{
  "model": "image captioner",
  "dataset": "photos of plants and fungi (iNaturalist)",
  "train_examples": 22605,
  "image_size": 64,
  "crop_scale_min": 0.7,
  "horizontal_flip": true,
  "tokenizer": "word",
  "vocab_size": 1482,
  "encoder_arch": "vit",
  "encoder_norm": "layernorm",
  "encoder_norm_position": "pre",
  "encoder_activation": "swiglu",
  "encoder_mlp_ratio": 3,
  "encoder_head_dim": 64,
  "encoder_fused_qkv": false,
  "encoder_bias": "none",
  "encoder_qk_norm": false,
  "encoder_parallel_block": false,
  "encoder_inner_norm": false,
  "encoder_moe": "soft",
  "encoder_drop_path": 0.1,
  "encoder_kv_group_size": 2,
  "encoder_num_experts": 4,
  "encoder_moe_every": 2,
  "encoder_expert_mlp_ratio": 0.5,
  "encoder_slots_per_expert": 2,
  "encoder_shared_expert": true,
  "encoder_patch_size": [8, 8],
  "encoder_conv_stem": false,
  "encoder_layers": 12,
  "encoder_width": 160,
  "encoder_positions": "rope",
  "fusion": "cross_attention",
  "decoder_width": 256,
  "decoder_layers": 12,
  "decoder_norm": "layernorm",
  "decoder_norm_position": "pre",
  "decoder_activation": "silu",
  "decoder_mlp_ratio": 6,
  "decoder_head_dim": 64,
  "decoder_fused_qkv": true,
  "decoder_bias": "qkv",
  "decoder_qk_norm": false,
  "decoder_parallel_block": false,
  "decoder_inner_norm": true,
  "decoder_positions": "learned",
  "decoder_cross_attention_every": 1,
  "decoder_tie_embeddings": true,
  "residual_init": "scaled_by_depth",
  "optimizer": "muon",
  "muon_scale": "original",
  "lr": 0.038,
  "momentum": 0.95,
  "nesterov": false,
  "orthogonalizer": "newton_schulz_5",
  "adamw_lr_other_params": 0.00087,
  "grad_clip": 1.0,
  "steps": 3400,
  "batch_size": 64,
  "epochs": 9.6,
  "lr_schedule": "cosine",
  "final_lr_fraction": 0.1,
  "warmup_steps": 680,
  "weight_decay": 0.03,
  "adamw_weight_decay_other_params": 0.01
}
Rows from block 5 of the text decoder, named by matrix and row number. Rows with one number belong to one attention dimension. Each number is 128 + 32 x the weight over the matrix's rms, rounded and kept within 0 to 255. All counts start at 0.
# v: attention query, key and value (stacked) (decoder.blocks.5.attn.qkv.weight, 768x256, the v third), inputs 0-51
# proj: attention output (decoder.blocks.5.attn.proj.weight, 256x256, transposed), outputs 0-51
v.149 [146 141 134  71 108 141  97  90  60 199 147  79 160 129 160  78 129 100 106 124 127 118 156 154 151 157 104  99 130 126 104 118  92 134 134 159 122 137 143 171 136 146 104 142  85 141 118 158  76  94 192 138]
v.150 [115 116 135 123  76 105 108 128 187  81 132 141 151 106 141 146 165 184 134 117 114 113 113 143 137  97 115 121 139 107 132 123  99 121 124  62 158 136 123 105 166 120 114  64 121 140 119 181 132  81 189 153]
v.151 [123  88 102 143  98  74 113  98 122 101 148 131 158 176 127 157  96 137 103 139 134  93 171 142  93  79 100 186 152 178 124 142 142 124 157 107  87 111 180 135 129 100 119 173  88 126 107  90 123 149 119 146]
v.152 [130 134 120  70 135 142 106 126 144 192  72 100 127 156 155 185 138 132 117 166 123  82 191 155  76  93 124  92  86  81 188 133 158 110 141 124  68 147 145 170 186 160 112 102 132  36 119 166 104 161 117 126]
v.153 [167 108  85 112 167 117 168 114 140  76 115 125 108  77 123 100 110 131 179 112 112 146 123  82 156 152 181 107 100 154 142 160  85  93 127 130 198 142 135 166 118  70  98 126 206 136 158  99 109 115 136 113]
v.154 [ 54  85 163 125 145 165  97  98 142 122  92 101 169  99 127 110  68 164 191 148 126 114 109 146 142  94 139 116 166 112 180  56 117 143  75 125 184 123 129  93 145 140 124 124 128 109  84 142 149  83 156  92]
v.155 [167 181 156 182 175 124 152 134 137  96 120 140 114 154 138 170 108 134 157 110 112 123 112 107 119 128  92 193 123 156 108 112 173 169 164 115 117 157 152 168 151 206 136 131  76  94 131 143 152  65 131  95]
v.156 [106 141 103  95 130 149 115 115  77 194 118 126 138 135 112 103 125 130 131 109 121 155 162  96 166  70  83 149 130  98  83 156 109 181 112 124 119 137  87 136 147 153  59  87 146 127 144  68 162 116 141 142]
v.157 [154 143 146  96  93  95 132 186 126 106 128  76 123 149 126 173  75 121  94 152 115 137 108 113 106 114 130  79 117 129  81 227 178  90 111 121 135 113 116 176 173 120 197 133  91 146 173  91  95 142 138 183]
v.158 [139 149 190 109  96 144 100 108 122 169 122 128 126 140 150  96 174 215  93 105 167  93 116 148 161 183 131 124 119 107 172 149 127 144 111 161 115  67 147  77 154  86 137 148 137 147 151 143 137 119  75 103]
v.159 [147 137  83  99 167 123  96  91 147  87 127 120 115 146 116 118 146  82  65  72 159 127 111 119 147 131 166  92  97 101  87 144 124 148 118 179 155 124 148 116 124 128  82 136  99  84 210 172 141 115 149 131]
v.160 [ 97 106 115 138 114 169 124 138 123 159 103  91 186 146 156 149  80  86  61 139 157  89 176 157 132 132 137 110 165 113 116 122 181 140 159 122  84 109 146 114 143  93 160  95 171  94 143 246 170 111 105 137]
v.161 [165 107  98 113 110 110 179 138 172  88 100 113 170 133 147 202 108 139 113 117 141 190 142 177 152 146 116 115  59 150 113 146 169 108 116 129 120 152 144 180 111 150  92 124 171 142 144 174 129 127 108 128]
v.162 [ 62 116  87  99 106  74 119 141 128 204 204 119  82 117 107 180 140 109 127 156 135 140  99 110 182 174 112  93  72 145 134  51 132 115 120 114  86 174  89 144 145 122 134 105 144  88 154 156 141  84 137  98]
v.163 [128 104 107 120  97 115 169 202 126 140 119 196 135  70  96 114 162  79 123 122  96  55 117 129 211 107 212 131 113  94 146 158 132 115 134 141 185  66 138 115  92 123 143 124 115 139 115 103 122 133  88 117]
v.164 [149  87 135 130 174 131 118 124 128 110 169  98 163 133 117 146 105 124 160  96 100 122 103 135 161  76  88 149  93 116 107 111  85  80  85 139 152 168 121 171  49 137  57 155 100 178 121 122 139 105  70  64]
v.165 [152  67 127 150 179 147 151 156  82 126  85 110  80 173  99 182 109 105 126 187  57 118 137 120 106 144 108 117 147 101 152 176 118 145 101  87  79 119  97 120 118  85 101 102 116 139 113 137 116 124 156  76]
v.166 [169 106 167 137 145  96 124 142 120 158 140 141 138 153 114  75 112 145 111 127 105  91 117 107  95 104  93 151 113  45 159 121 144 176 115 163 119 136 158 107 166 116 163 127 131 208 118 105 204 130 154 102]
v.167 [166 136 101 139 102 112 183 126 117 133  92 131  88 184  92 143 133  94 125  91 115 204 130 205 186  96 145 181 151 108 144 195 124 160 138 147 141 145 162  99 161 146 111 100 113 115 109 112 126 158 114  66]
v.168 [ 96 151 137 118 169 152 198 152 156 119 155 128 117 135 124 101 102 196 129 111  94 127 174  93 133 128  94  58 103 143  67 143 105 125 156 127 197  77  97 118 106 149 105 127 120 132 121  92 145 120  99 128]
v.169 [111 117 127 131 167 111 104 141 125 145 155 129 156 147 122 109 147 117 118 116 125 121 109 162 127 147 115 202 115 136 128 144 119 121  90 151 132 181 108 115 155 110 161 118 188 133 138 141 149 132 146  97]
v.170 [ 45 108  99 104 146 149 125 132 119 117 157 136 207 141 197 136 144 194 179 119 123  89 126 114 176  38 151  82 166 129 101 133 112 143 101 175  87 146 126 155 174  99 105 140 136 159 150 126 156 173 140 134]
v.171 [134 122 119 132 161 154 142 135 149  94 112  78 128 142 147 152 126 119 181 102 192 168 117  90 129 119 102 109 122 143 144 104 164 144 161 138  77 190 106 163 120 102 150  97 149 158 115 133  66  92  51  75]
v.172 [155 148 113  81 130  73 117 139 160 126  58 143 121 158 172 144 123 174  87  87 181 114 153 159 163 117  89 180 107 124  93 134 115 137  89 121 142 120 142 125 194 164 112  84 112 120 154 106 119 135  61 111]
v.173 [158 168 175 142 167 137 165 106 187 124 127 133  98 122  77 130 147  78 137 171 206 149 173 120 134 124 127 175 101 136  79 117 159 155  77 126 126 133 125 196 151 137 145 119 161  80 147 140 108  86 178  86]
v.174 [ 79 159  93  83 152  99 140 118  95 140 105 102 116 101 160 155 142  85 113 141 192 159 124 103 144 117 158 119  85 147 157 107 170 158 116 123 155 166 142 115  81  83 115 101 127 102 195 123 154 125 117 172]
v.175 [134 140 116  63 110 124 107 138 147  78  75  95 112 116 127 144 199 168 199  75 104 163 132 116  71  80  59 119 123 144 126 146 146  96 167 177 148 116 140 104 177 131 131  93 128 125 156 137 109 158 146 146]
v.176 [117 102 135  97 170 146 135 116 142 115 167 140 131  68 220 205  93  85 170  97 114  87 132 160  91 111 105  71 118  95  86 118 153 127 121 123 144 132 130 141 155 147 125 112 133  96  98  89 136 157  80  90]
v.177 [153 135 117  82 108 102  94 112 137 113 127 125 117 110 139  89 148 118 102 167 124  92 176  91 102  82 148 122 118 116 102 130  77 126 141  78  90 110  91 124 100 189 173 152 107 148 155  77  92 208 128 173]
v.178 [166 116 119  89  66  90 107 171 109 181 140 125 150 147 156  72 109 118 128  98 172  90 159 151  86 187 118 109 134 105 110  46 112  69 168 127 105 161 115 131 106  92 138  62 118 101  91 124 113 135 110 112]
v.179 [149 127 144 124  98 100 136 199  91 150 111 103 111 147  87 109 137 122 100  89 162  77 197  84 137 137 107 131 146 122 156 131 140 153 141 118 167 107 153 196 139 165 139 173 140 118 124 151 101 131 126 137]
v.180 [161 112 130  87  92  79  81 142 147 114  82 150 157  95 140  90 148 117 102  87 172 154 131 185 165 128  93 118 154 122 130 137  47 114 154 160 128  99 154  80 121 169 126 190 163  76 171 119 120 129 146 108]
v.181 [125 140 188 111 169  82  74  59 134 129 114 145 173 132 207 124 136 134 118 134  58 138 162 210 119 150 173 107  82  76  98 103 134 174  91 127 189  93 180  99 111 139 121 123 124 185 147 110 126 174 180  98]
v.182 [110 112 176 126 155 157 137 107 169 136  85 146  92 141 124 129 148 163 164  51 106 101 153 146  76 149 128 108 164  92  98 177 174 128 115 117 107 114 102 116 150 157  75 106 158 119 129 109 133 162 122 129]
v.183 [ 94 144 114 137 110 116 115 113 139 149 172 140 129 134 146 109 126 200 105 159 157 107 128 100 177 126 146 120 133 132 132 122 106  96  73 160 173 144  67 125 104  46 119 124 171 182 132 109 117  97  97  95]
v.184 [115 136 167 135 136 122 133 143 156 106 145 116 147 172  80 140 189  91  81 231 126 119  92  95 130 148 159  96 129  99 158 174 148 102 110 128 129  95 166 104 181  77 108  68  86 192 122 108  86 192 111 106]
v.185 [123 114 153 137  88 159 132 177  84 100 135 109 116 103 100 194  56 144 203 158 161 135  66 157 143 147  43 117 143 146  88 161 133  89 180 171 138 134 102 162  72 180 132  79 125 156 115 120  89  85 161 104]
v.186 [129 146 121  83 191 104  78 129  63 144 176 155  87 135 101 121 134  78 106 199 159 149 167 117  87 132 198 146 174 129 100  87 144 119 106 186 175 167 127 124 147 164 155 131 144 113 165 133 139 160 154  84]
v.187 [201 145 134  97 176 115  61 136 103 147 104 156 133 139 128 109 125 113 126 180 206 102 117 101 128  83  71 176 122  93 104 141 111 149 129 111 109 185 130 126 159 163 115 104 112 122 144 152  97  80 175 147]
v.188 [ 83 106  81 161 152 162  77 130 106 146  67 129 112 100 139  76 148 112  98 114 165 165 120 113  63  63 127 117 139 107 185 138 105 105 136 100 164 114  80 120 101 136 122 124 149 135 159 125  78 136  84 129]
v.189 [ 64 100 137 103 179 145 114 174  95 192  77 129 158 118 134 137 155 171 144 141  95  66 146 107  89 143 160 153 134 162 114 103 122 118 118 130 198 101 100 176 140 154 149 109 179 101 164 135 156  96 114  95]
v.190 [119  79 113 146 177 102 118 120 173  82 115 153 143 203  67 155 145 134  88 150  96 133 130 150 120 177 143 217 141 100 141 151 146 202  67 118 162  35 108 133 158 136  98 101 124 147 145  96 114 106 107  94]
v.191 [156 183 139 126 127 109  70 115 114  98 164 171 158  75  69 109 141 117 147 148 167  94 122 156  98 143 144 141  74  95 108 150 140 111 107  90 124  91 161 133 170 128 110 175 127  66 145 101 121  79 147 103]
v.192 [161 154 147 161 140 113  97 159 137  91 137  40 122 154  53 104 143 142 157  77  49 145 122 125 111 180  84 143  88 120  96 118 186 122 123  75 130 190 124 175 110 105 159 182 133 127 132 154 163 114 206 104]
v.193 [ 87 153 118 112 142 125 110 100 130 134 119 100 127 125 151 129 141 131 125 162  67 138 128  38  71 108 153  94 153 143 153 125 101 112 175 109 125 174 123 110 137 111 133 125 100 146 119 160 154 130 113 104]
v.194 [165 129  92 164 188 128 126 161 142  69 139  74 134 179  82 112 105 139 155 175 137 190 186  95 181 121  83  74 149 113 117 119  71 127 148 200 100 164 104 152 175 125 133  54 122 117 112 122 137  99 115 168]
v.195 [ 69 105  81 123 140 145 111  87 154 169 123  92  96 138 145 166 147 141 144  95 119 128 113 161 160 128 165 134 141 134 133 158 126  96  69 115 149 130 103 189 164 118  68 127 158 149 229 155 151 174  86  95]
v.196 [108 145  64 165  97 104 173 104 152 138 122  71 115  85 213  93 129  73 115 166 157 143 144 100 142 119 166 144 168 167 104 195 164 113 119  99  87  55 125 146 151 179 112  82 137  86 145 109 166 131  80 162]
v.197 [170 157 122 140 128 124 133 130 203 113 153 133 140  98  98 104 120 166 114  67 114 102 205 155 147 174 178  75 102 165 123 110 100 152 108 122 141 184 151 122 168 118 133 146  96 165 104 140 134 183 127 158]
v.198 [ 76 138 133  90 123 156  96 151 116 131 180 120  64 141 161  84 112 109 110  77  95 125 127 118 105 164  99  83 199  52  99 208 125 190 148 103 122  64 112 109 152 127 137 108 159 148  86 117 131 174 123 109]
v.199 [ 88 165  57 160 100  88 125 112 112 120 159 148  81 173  89 172 143 168 168 195 104 115 242 119 143 124 128 167 141  61 179 134 108 116  95 133 104  96 117 167 104  98 129 168 101 136 138 154 197 108 101 120]
v.200 [127 181 145 139 123 110 144 148 105  87 109  89 118 160  93 134 171 180 135 132 134 198 106 129 127  86  42  94 126 210 167 103 102 122  74 159 163 190 140 113 127  91 115 158  59 130 147 151 108 116 132 118]
v.201 [144 143 180 116 109 109  90  99 122  84 183 131 127 125 101 125 107 174  68 133 143 134 152  76 187 129 204 161 146 140 111  62 123 130  97 111 103 140 114 127  92 134  93 127 142 148 129 150 144  91 139 110]
v.202 [124  98 128 136 126 115 167 129  97 169 157 126 163 130 170 142  85  69 134 153 133  82 176 143 107 101 175 117 136 148 138 111  68 156  96 144 122 133  60  91  90 140 138 115 139 173  99  94  68  92 109 142]
v.203 [129 127 141 169  97 138 128 121 100 135 138  81 104 138 130  99 132 132 118 144 117 154  86 120 164 123 156 194 124  92 111 120  94 137  71 126 122 172 109  99 126 125  97 128 151 151 105 110 146 139 145 105]
v.204 [182 149 134 124 172 154 154 170  87 124 119 133 123 149 107 107 139 146 167  99 128 137 126 167 128 103  80 135 154 148 131 101 109  98 120 132 112  92 101 102 177 170 118 153  92 172 153 127 210 148 130 145]
v.205 [ 88 105 113 128 114 136 146 117 117  74 108 130  76  84 159  86  94 109 176 108  94 132 174 127 138  81 126  56 118 133 149 139 123 133  58 100 180  72 109 129 154 112 112 170 145 198 101 102 114 108  96 129]
v.206 [158 122 130 157 163 132  95 106 147 122 211 129 186 124 146 125 112 113 172 174 146 126 131  87 147 129 135 133 136 122 116 153 129 189  98 128 158 104 150 119 165 192 101 157 111 122 149 140 166 132 107 134]
v.207 [135 128  99 122 146  80 129  61 107 124 120 114 118 161 128 107 125  90  87 117 115 136 137 112 103 101 142 164 122 189 126 128 139 165  99 131 115 122  51 108 151 138 135 109 123 115 171 154  96  91 101  98]
v.208 [141 167 201 163 100 162 172 209  88 141  74 107  88  98 127  16 113  84 135 118  90 167 111  83 119 121 118  87 107 114  99 187 165 102  86 151 177 156 101  97 102  63 125 159 155 123 122 132 163  85  89 129]
proj.149 [143 144 134 167 184 148 151 165 254  87 112 120 116 117 104 156 101 172 147 128 184 185  85  79 143 142 174 138 126 110 117  73 186 166 130 114 124 158 115 110 107 104 150 143 152  97 132 110 155 170 128 119]
proj.150 [ 91 152 165 157 197 115 163 127 117  93 144 123  88  89 149 139 112 140 165  96 143 110 130 138 125 182 137  61  80 126  93 134 128 137 146 147 125  53 144 132 118 144 103 179  96  98 141 135 135 137  89 111]
proj.151 [134 113 111  88 186 165 108 129 127 114  98 130 128 120 126 163 158  99 172 134 147 117  67 106 123 203 130 114 109 109 135 101 104 111  72  96 188 179 122 124  94 205 149 117 112 133 117 122 155 116 120  99]
proj.152 [105 122 146 147 147 130 158 133 130  83 116 136 150 113 112 123  91 113 102  94 168 195 143 148 104  86 102 143 111 137  84 100 154 157 151 171 163  83 121 176 106 153 121 198 150 208 147 106 179 114  68 159]
proj.153 [ 91 181 146 108 168 138 106 144 115 121 127 134 137 171 136 134 176 128 141 148 191 138 118 183  83  73  86 140 141  92 102 119 127 146 107  87 117 119  99 106 108 135  74 157 130 195 112  95 138 157 131  78]
proj.154 [147 168  62 102 114 144 135 130 123 112 163 177 144 148 145  92 140  33 113 161  84 188 193 173 125 167 112  96  93 168 142 164 202 153 156 134  75  95 128 140  94 146 132  97 165 114 158 144  98 110  71 172]
proj.155 [142 138 108 104  97 178 101  69  88 130 107 122 117 164 111  76  91 190 130 132 130 100 140 169 116 105 174 114 120 116 141  90  81 128  79 130  58 103 149 119 155  88 103 118 144  98 163 166 119 133 161 200]
proj.156 [134 132 100 157 181 151 103 160 123  74 161  67  97 169 173 164 137 138 110 120 116 110 119 159 101 188 121  88 104 142  90 135 166 157 159 116 106 133 207 110 115 139 135 177 126 140  50 187 137 132 136 167]
proj.157 [ 80 106 173 132 136 117 149  98 146 132 140 129  95 136 144 163 173 140 145 154 106  73  91 101  97 122  88 150 102 122  73  65  83 151 127 127 129 125 146 105 173 145  95 158 167 125 131 111 168 175 135  90]
proj.158 [143  86 129 141  85 106 161 126 133  85 105 150 172 128 130 162  43  41 145 131 108 137 148 147  95 110 128 104 149 111 143 107 142 165 153 156 138 155  79 175 124 164  97 141 147 130  88 129 133 131 117 126]
proj.159 [129  80 185 126 145 150  80  80 140 129 104 118 131 186  98 155 147  90 178 156 112 132 194 123 103 104 136 151 174 146 156 121 172 120 158  51 126 156  83  93 136 110 124  86 127 135 109 125 141 120  96 106]
proj.160 [147 130 104  47 168 178 145  83 104  96 108 132  86 186 140 155 132 153 157 121  72 129 116  77 124 147 127 118 111 124 142 174 158 167 103 100 149 169 111 150  99 171 125 168 100 169 100   3 111 126 177 153]
proj.161 [171 152 146 124 171 110  68 108  85 120 125 100 154 129 139  69 207 153 127 110 113  96 135  78  77  67 125 102 167 125 111  67  64 118 137  98 140  99 111 152 135  78 125  95 143 131 186 127 146 102 165 138]
proj.162 [151 121 176  92 114 128 106 123 147  87  28 160 132 152 138 136 251 143 133 153 113 135 167 164  77 131 160 136 113 115 119 169 133 186 134  72 157 139 176 150 100 104 169 136  98 158 149 154 110 156 111 134]
proj.163 [152 148  79  94 144 176  58  98 152  79 171 100 112 159 130 167 102 116 146  99 191 160 103  94 105 140  69 145 103 142 154 131 111 165  48 140 133 163 139 161 119 120 134 181 142 173 121 150 167 164 167 110]
proj.164 [159 163  96  78 105  71  91  88 126 134 140 200 196  69 137 212 108 150 150 168 181 101 148 113  98 118 207 174 136 142 151  87 142 130 125 147 103 107 131 126 159 153 142  65 167 129 149 101 173 148 165 227]
proj.165 [133 189 188  98 101  91 153 112 130 129 165  96 172  78 158 119 165 178 110 106 194  89 127 193 133  85 141 167 107 147 128 125 110  97 114 135 159 109 178 136 200  89 190 138 163 121 158  82 145 119 116 179]
proj.166 [134 156  97  81  64 127 103 140  95  53 100 126  81  77 146 143  79  98 113 100 181 132 169 187 194 188 167  95 129 167 140 137 132 121 110 106 176 119  74 168 124 141 113 162 146 104 135 128  88 136 132 199]
proj.167 [ 75  91 113 126 156 144  81 109 109 147 107 119 131 116 157  72  61 155 110 141 124  63 154  30  84  78 113 131 166  97 128 127 114 121 126 158 123 127  74 160  91 140 127 109 191 142  85 168 149 107  95 204]
proj.168 [ 88  83 169 111  94  77 106 105 166 117 205 154 103 143 105 131  98 124 151 103 120 123 120 156 178 193 144 135 136 175 142 101 159  77 109 159  57 133 167 108 134 109  62 140 172 105 170 205 108 193 140 110]
proj.169 [ 87 126 121 127  76 130 152 105  95 120 167 105  90 128 126 118  71 154 175 145  82 145 110  70  91 126 129  69 171 120 135 111 181 171 158 141 150  61 145  97  63 184 162 154 117 142 151 101 115 140 107 176]
proj.170 [180  67 142 109 112 152 122 137 142 124 128  74  32 126 101 133 125 115  91 149 157 196 164 123 176 149 130 147 104 159 128 132 147  51 150  49 170 124 161 138  88 167 186 165 124 164 143 103  57 115 133 105]
proj.171 [ 97  72 141 149 140 126 104  97 113 159 131 109 110 139 131 122  73 170  50 128  73 151  68 138 118 102  94 164 148 108 126 160  87 122 159  92 121  35 156 124 141 104 125 120 120 123 162 100 175 100 199 153]
proj.172 [118  98  98 168 135 128 113  99  90 120 166 177 169  42 107 162  95  88 112 164 136 102 114 133 106 110 133 147 152 157 101 143 140 151 211 130 144 107 101 169  99  92 102 165  95 109  79 171 185 162 139 148]
proj.173 [133 144 144 131 126 141 110 136  87 109  86 143 159 124 107 116 124 169 100  82  64  86 116 202 126 123 131 148 202 143 150 112 125 126 194  95 108 147 100  45 132 116 123 108  65 170 122 144  93 143 107 150]
proj.174 [160 152 137 118 126 106  88 132 129 125 105 149 119 174  91 127  97 106 129 144 116 196 128  97 105 108 140 120 210 159 112 149 125 167 103  88 145  96 108 127 113  88 210 160 134 185  82  70 130 149 158  92]
proj.175 [156  77 101 180 176 108 118 145 131 146 180 113 155 102 113 136  86  51 115 191 178  80 112  88 157 141 139 135 118 129  86  94  75 128 134 178 155  96 128 136 150  40 171  91 138 112 130  89 181 128 148 107]
proj.176 [ 63 148 183 121  76  86 147 102 101 130 107  89  59 131 114  85 122 186  88 116 114 174 162  72  93 101 136 161 106 136 129  72 146 142 197 164 102  78 123 129 153 113 123 147 100 103 203 172 123 178 134 128]
proj.177 [107 135 147 149 109 120 136 186 109 118 143 137 120 141 101  92 124 152 165 114  98 177 135 135 124 170 135 161 146 143 116 162  97 125  51 214 135 120 136 142 149 155  62 177 156 109 117 103 177 102 120  82]
proj.178 [130 141 117  88 140 132 120  94 111  73 109  87  69  90 139 154 189 114  93 146 106 107 140 131 134  69 133 160  63 101 183 151 168 123  57 142 121 144 143 201 144 121 176 183 149 148 130 104 179 131 160 142]
proj.179 [153 123 126 109 133 102  75 100 153 126 132 134 104 132 112 131 118  62 166 170 102 112  72 164 145 177  95 150 144 171 136 114 163 136 146 112 133 183 127  88 103 162  92  83 142 111 112  95 174  94 151 110]
proj.180 [152  99 161 121 178 146 164 114 162  90 154 158 133  99  98 129  56 103 166 145  84  71 127  96  73 139 170 121  61 119 133 123 170 121 107 125 117  87  74 185 156 120 132  82 120  97  60 180 154 138 121 111]
proj.181 [ 98 127 136 181  94 137 108 158 193 132 163 123 159 115  88 147 118 147 158 103 145 180  97  94 158 143  98 120 179 155 160 108 117  68 152 113  98 157  77 147 129 170 121 139 148  78 173 178  89 114  87 177]
proj.182 [135 117  88 155 116 117 136 128  61  86 165 107 157 128 184 117 159 126 106 180 145 105 124 147 160 109 102 143  79 142 199 117 121 103 129 161 111 164 172 121 141  64 184 156 154  91 156 147 132 172 141 157]
proj.183 [176  76 112 126 147 123 199 158 157  61 101 101  86 155 105 112 131  77 113  89  82 131 137 146 100 168 110 136  75  83 117 147 125 147 136  64 147  80 145 157 103 155 120 133 129 120 125 167 114 161 126  67]
proj.184 [ 94  86 103  68 133 101 153 176 125  89 121 208  82 102 158 146  47 182 165  72  66 129 109 182 144 144 103 151 155  88  73 182  92 142  96 156 139 209 100 132 100 144 226 212 179 157 147 100 141 155  91 133]
proj.185 [123 119 108  88 163 138 155  72 107 103 122 132  91 141 160  98 130 171  98 132 118  91 151 125 145  84 164 148 111 131  90 111 113 110 102 145  64 180 104 104 144 100 161 153 118  79 188 109 160 140 105 161]
proj.186 [ 83 114 173 109  98 154 113 181 190 124 126 119 143 192  89 183 139 104 152  58 108 111 111 146 128 148 119  84  93 135  93 160 130 137 118  90 131 127 117 145  37 147 156 110 103 134 135  99 129 106 137  91]
proj.187 [ 49 133 140 140 118 130 166  48 128 121 154 155 174 126 119 136 123 159 169  50  96 158  90 134  88 121 194 145 111 135 165 143 168 122 161  84 135  84 142 141  84 111 155 129 170 120  98 120 204 153 135 180]
proj.188 [142 148 170 113 122 134 127 175  94 109 159 155 158 152 112 111 118 149  97 191 165  62 105 102 141 126 159 158 140 182 128 168 123 177 108 163  99 134 197 136 171  78 205 125 123 153 108 136  96 127 135 105]
proj.189 [172 140 132 131 108 113 145  70 134  89 177 146  91 119 145 134 155 123 158 126 180 208 100 192 102 128  84 113 118  97 104 123 168 208 148 109  95 103 122 120 145 103 148 107  63 163  99 112 101 145 151 139]
proj.190 [186 159 153  76 116 138 130 140  98  83  99 137 178 120  94 123  67 140 183 171 135 115 132 233  59 116 105  59  96 148 132 125 126 105 153 146 153 150 148 109 143 118 131 118  89 146 131 171 100 148 150 180]
proj.191 [ 86 115 132 103 124 128 193 155 171 165 116 132 110 172 151 106 162 158 141 105  93 180 134 123 155 122 116 116 153 119 170 109 135 104 120 138 154 128 136 174  98 153 167  90 135 145 140 174 158 211 127 138]
proj.192 [117 161 114  83 126 130 135 110 123 166 146 168 116 129 157 155  63 148 110 151 189 109 125 106 135  49 161 115 136 137 151  66  96 112  88 183 176 157 150 115 162 153 117  75  67 175 121 116 157 148  55  96]
proj.193 [157  86 101 181 128 136 149 113 155 152 119 246  98 162  70 139  56 134 150  30 210 121 104 134 158 174 118 105 105 136  68 124 161 123 127 158 131 125 139 162 205 121  79 109 123 134 159 105 102 128 109  57]
proj.194 [141  77 193  57  64 120 100 100 114 139  90 126 115 101 116 155  99 135 134 114 101  69  84 171  96 143 182 196 125 140 139 161 150 110 103  60 120 133 191 129 144 145 202 156 118 155 132 162 103 115  99  96]
proj.195 [143 198 158 137  98  72 108 145  89 130 117 186 170  70 140 100  85 114 132 110 194 155 133 117  89 136  74 112 142 159 143 124 114 143 154 176 114 112 143 131  93 151 154 131 143 152  80 133 122 108 154 160]
proj.196 [122 114 132 105 117 160 136 146 107 158 180 159 116 172 108 167 142 226  84 134  99  90 114 158 153 176 104  94 124 125 109 110  81 140 146 167 116 164 130 114 143  83 157 129 111 124 110 133  59  84 178  98]
proj.197 [ 54 114  98 146 138  94  73 171  76 132  71 179 122 189 162 149 121 145 125 167 168 174  70  78 108 108 143 154 131 113 101 110 142 126 135 157 161 124 121 130  87 136 115 108 120 130 164 112 139 136 117 136]
proj.198 [181 149 132 146 172 143 128 146 126 161 148  72 111  79  96 135  85 144 150 148 125 128 118 104 170  88 121 158 102 110 106  73 147  59 129 183 113 180 171 132 119 178 113 156  71 102 187  73 180  59 108  79]
proj.199 [115 105 183 100 151 108 122  59 158 140 112 114 175 106 117  90 118 115 100 113 109 157  94  94 145 144  99 126 113 215 119 105 111 145 145 107 127 152 126 124 192 143 141 114 132 172  90 117  89 136 160 126]
proj.200 [111 116 145 107 162 129 132 110 145  89  95  98 146 116 122 118 190 119  79 151 164 120 174 163 108 174 177 135  73  80 115  92 171 150 128  95 124  89  93 110 137 151 143 144  89 133  92  89 194  93 167 137]
proj.201 [ 98 147  89 133 119 147 137 156  85 180 138 142 143 144 152 141 142 128 191 171 100 161  73 153  31 129  88 125 104 128 165 173 154  74 133 115 174 122 111 106 198 137 166 134 127 106 136 144  82 122 159 171]
proj.202 [154 153  84 163 119  99  94  92 129  57  59 182  94 117 126 140 153 191 103 111  68 111 161 113 132  99  73 140 189  99 115 112 135 103 166 112 193 163 133 138 126 109 110 105 140  48 172 164 123 158 164 150]
proj.203 [158 139 121 121 154 132 127 178 145 135  90 179 189 112 120 139  83 116 152  59 137  87  83 146  99 118  67  85 159 132 177 131 135 109 156 115 125 131 170 155  95 163 116  84 148 119 148 155  93 153 120 125]
proj.204 [ 53 118 124 110 127  60  61  79 161 134 150 141 164 128 166 111  77 171 115 178 177 158 117 133 110 160 172 187 101 118 124 111 102 163 122 110 163 146 180  95 121 176 135 101  51 138 131 144 136 128 199 159]
proj.205 [140 159 120 158 155 149  85 100 111 188 140 112 160 153 126 113 161 132 106 142  98 133  94 110 193 104  97 190 153 169 132 174 165 117 150 117 136 152 114  90  68 142  85 132  93 111 160 158  87 164 159 148]
proj.206 [128 153  87  98 125 150 142 142 133 169  94 171 139 149 141 115 128 129 100 108 123 125 102 123 102 129 116  58 119 117 170 100 119 108 140 124 164 139 148 139 150  88  89  64  90 132 109  94 108 154 151  97]
proj.207 [118 144  83 153 147 129  94 148 135  67 102 178 152 136 164 136 118 168 119 114 122 149 153 129 166 166 113 116 128 107 128 132 113 110 141 119 169 176 195 131  55 123 184 116 119 138 103 118 155 127 182 154]
proj.208 [ 95  94 132 113 115 105 122  82 176 109 117  97 106 173 115 180 141 149 132 174 153  46 176 142 168 108 111 155 188 122 145  85 123 143 140  83  73 131 151  91 146 166 145 151 131 134 142 164 136 126 130 136]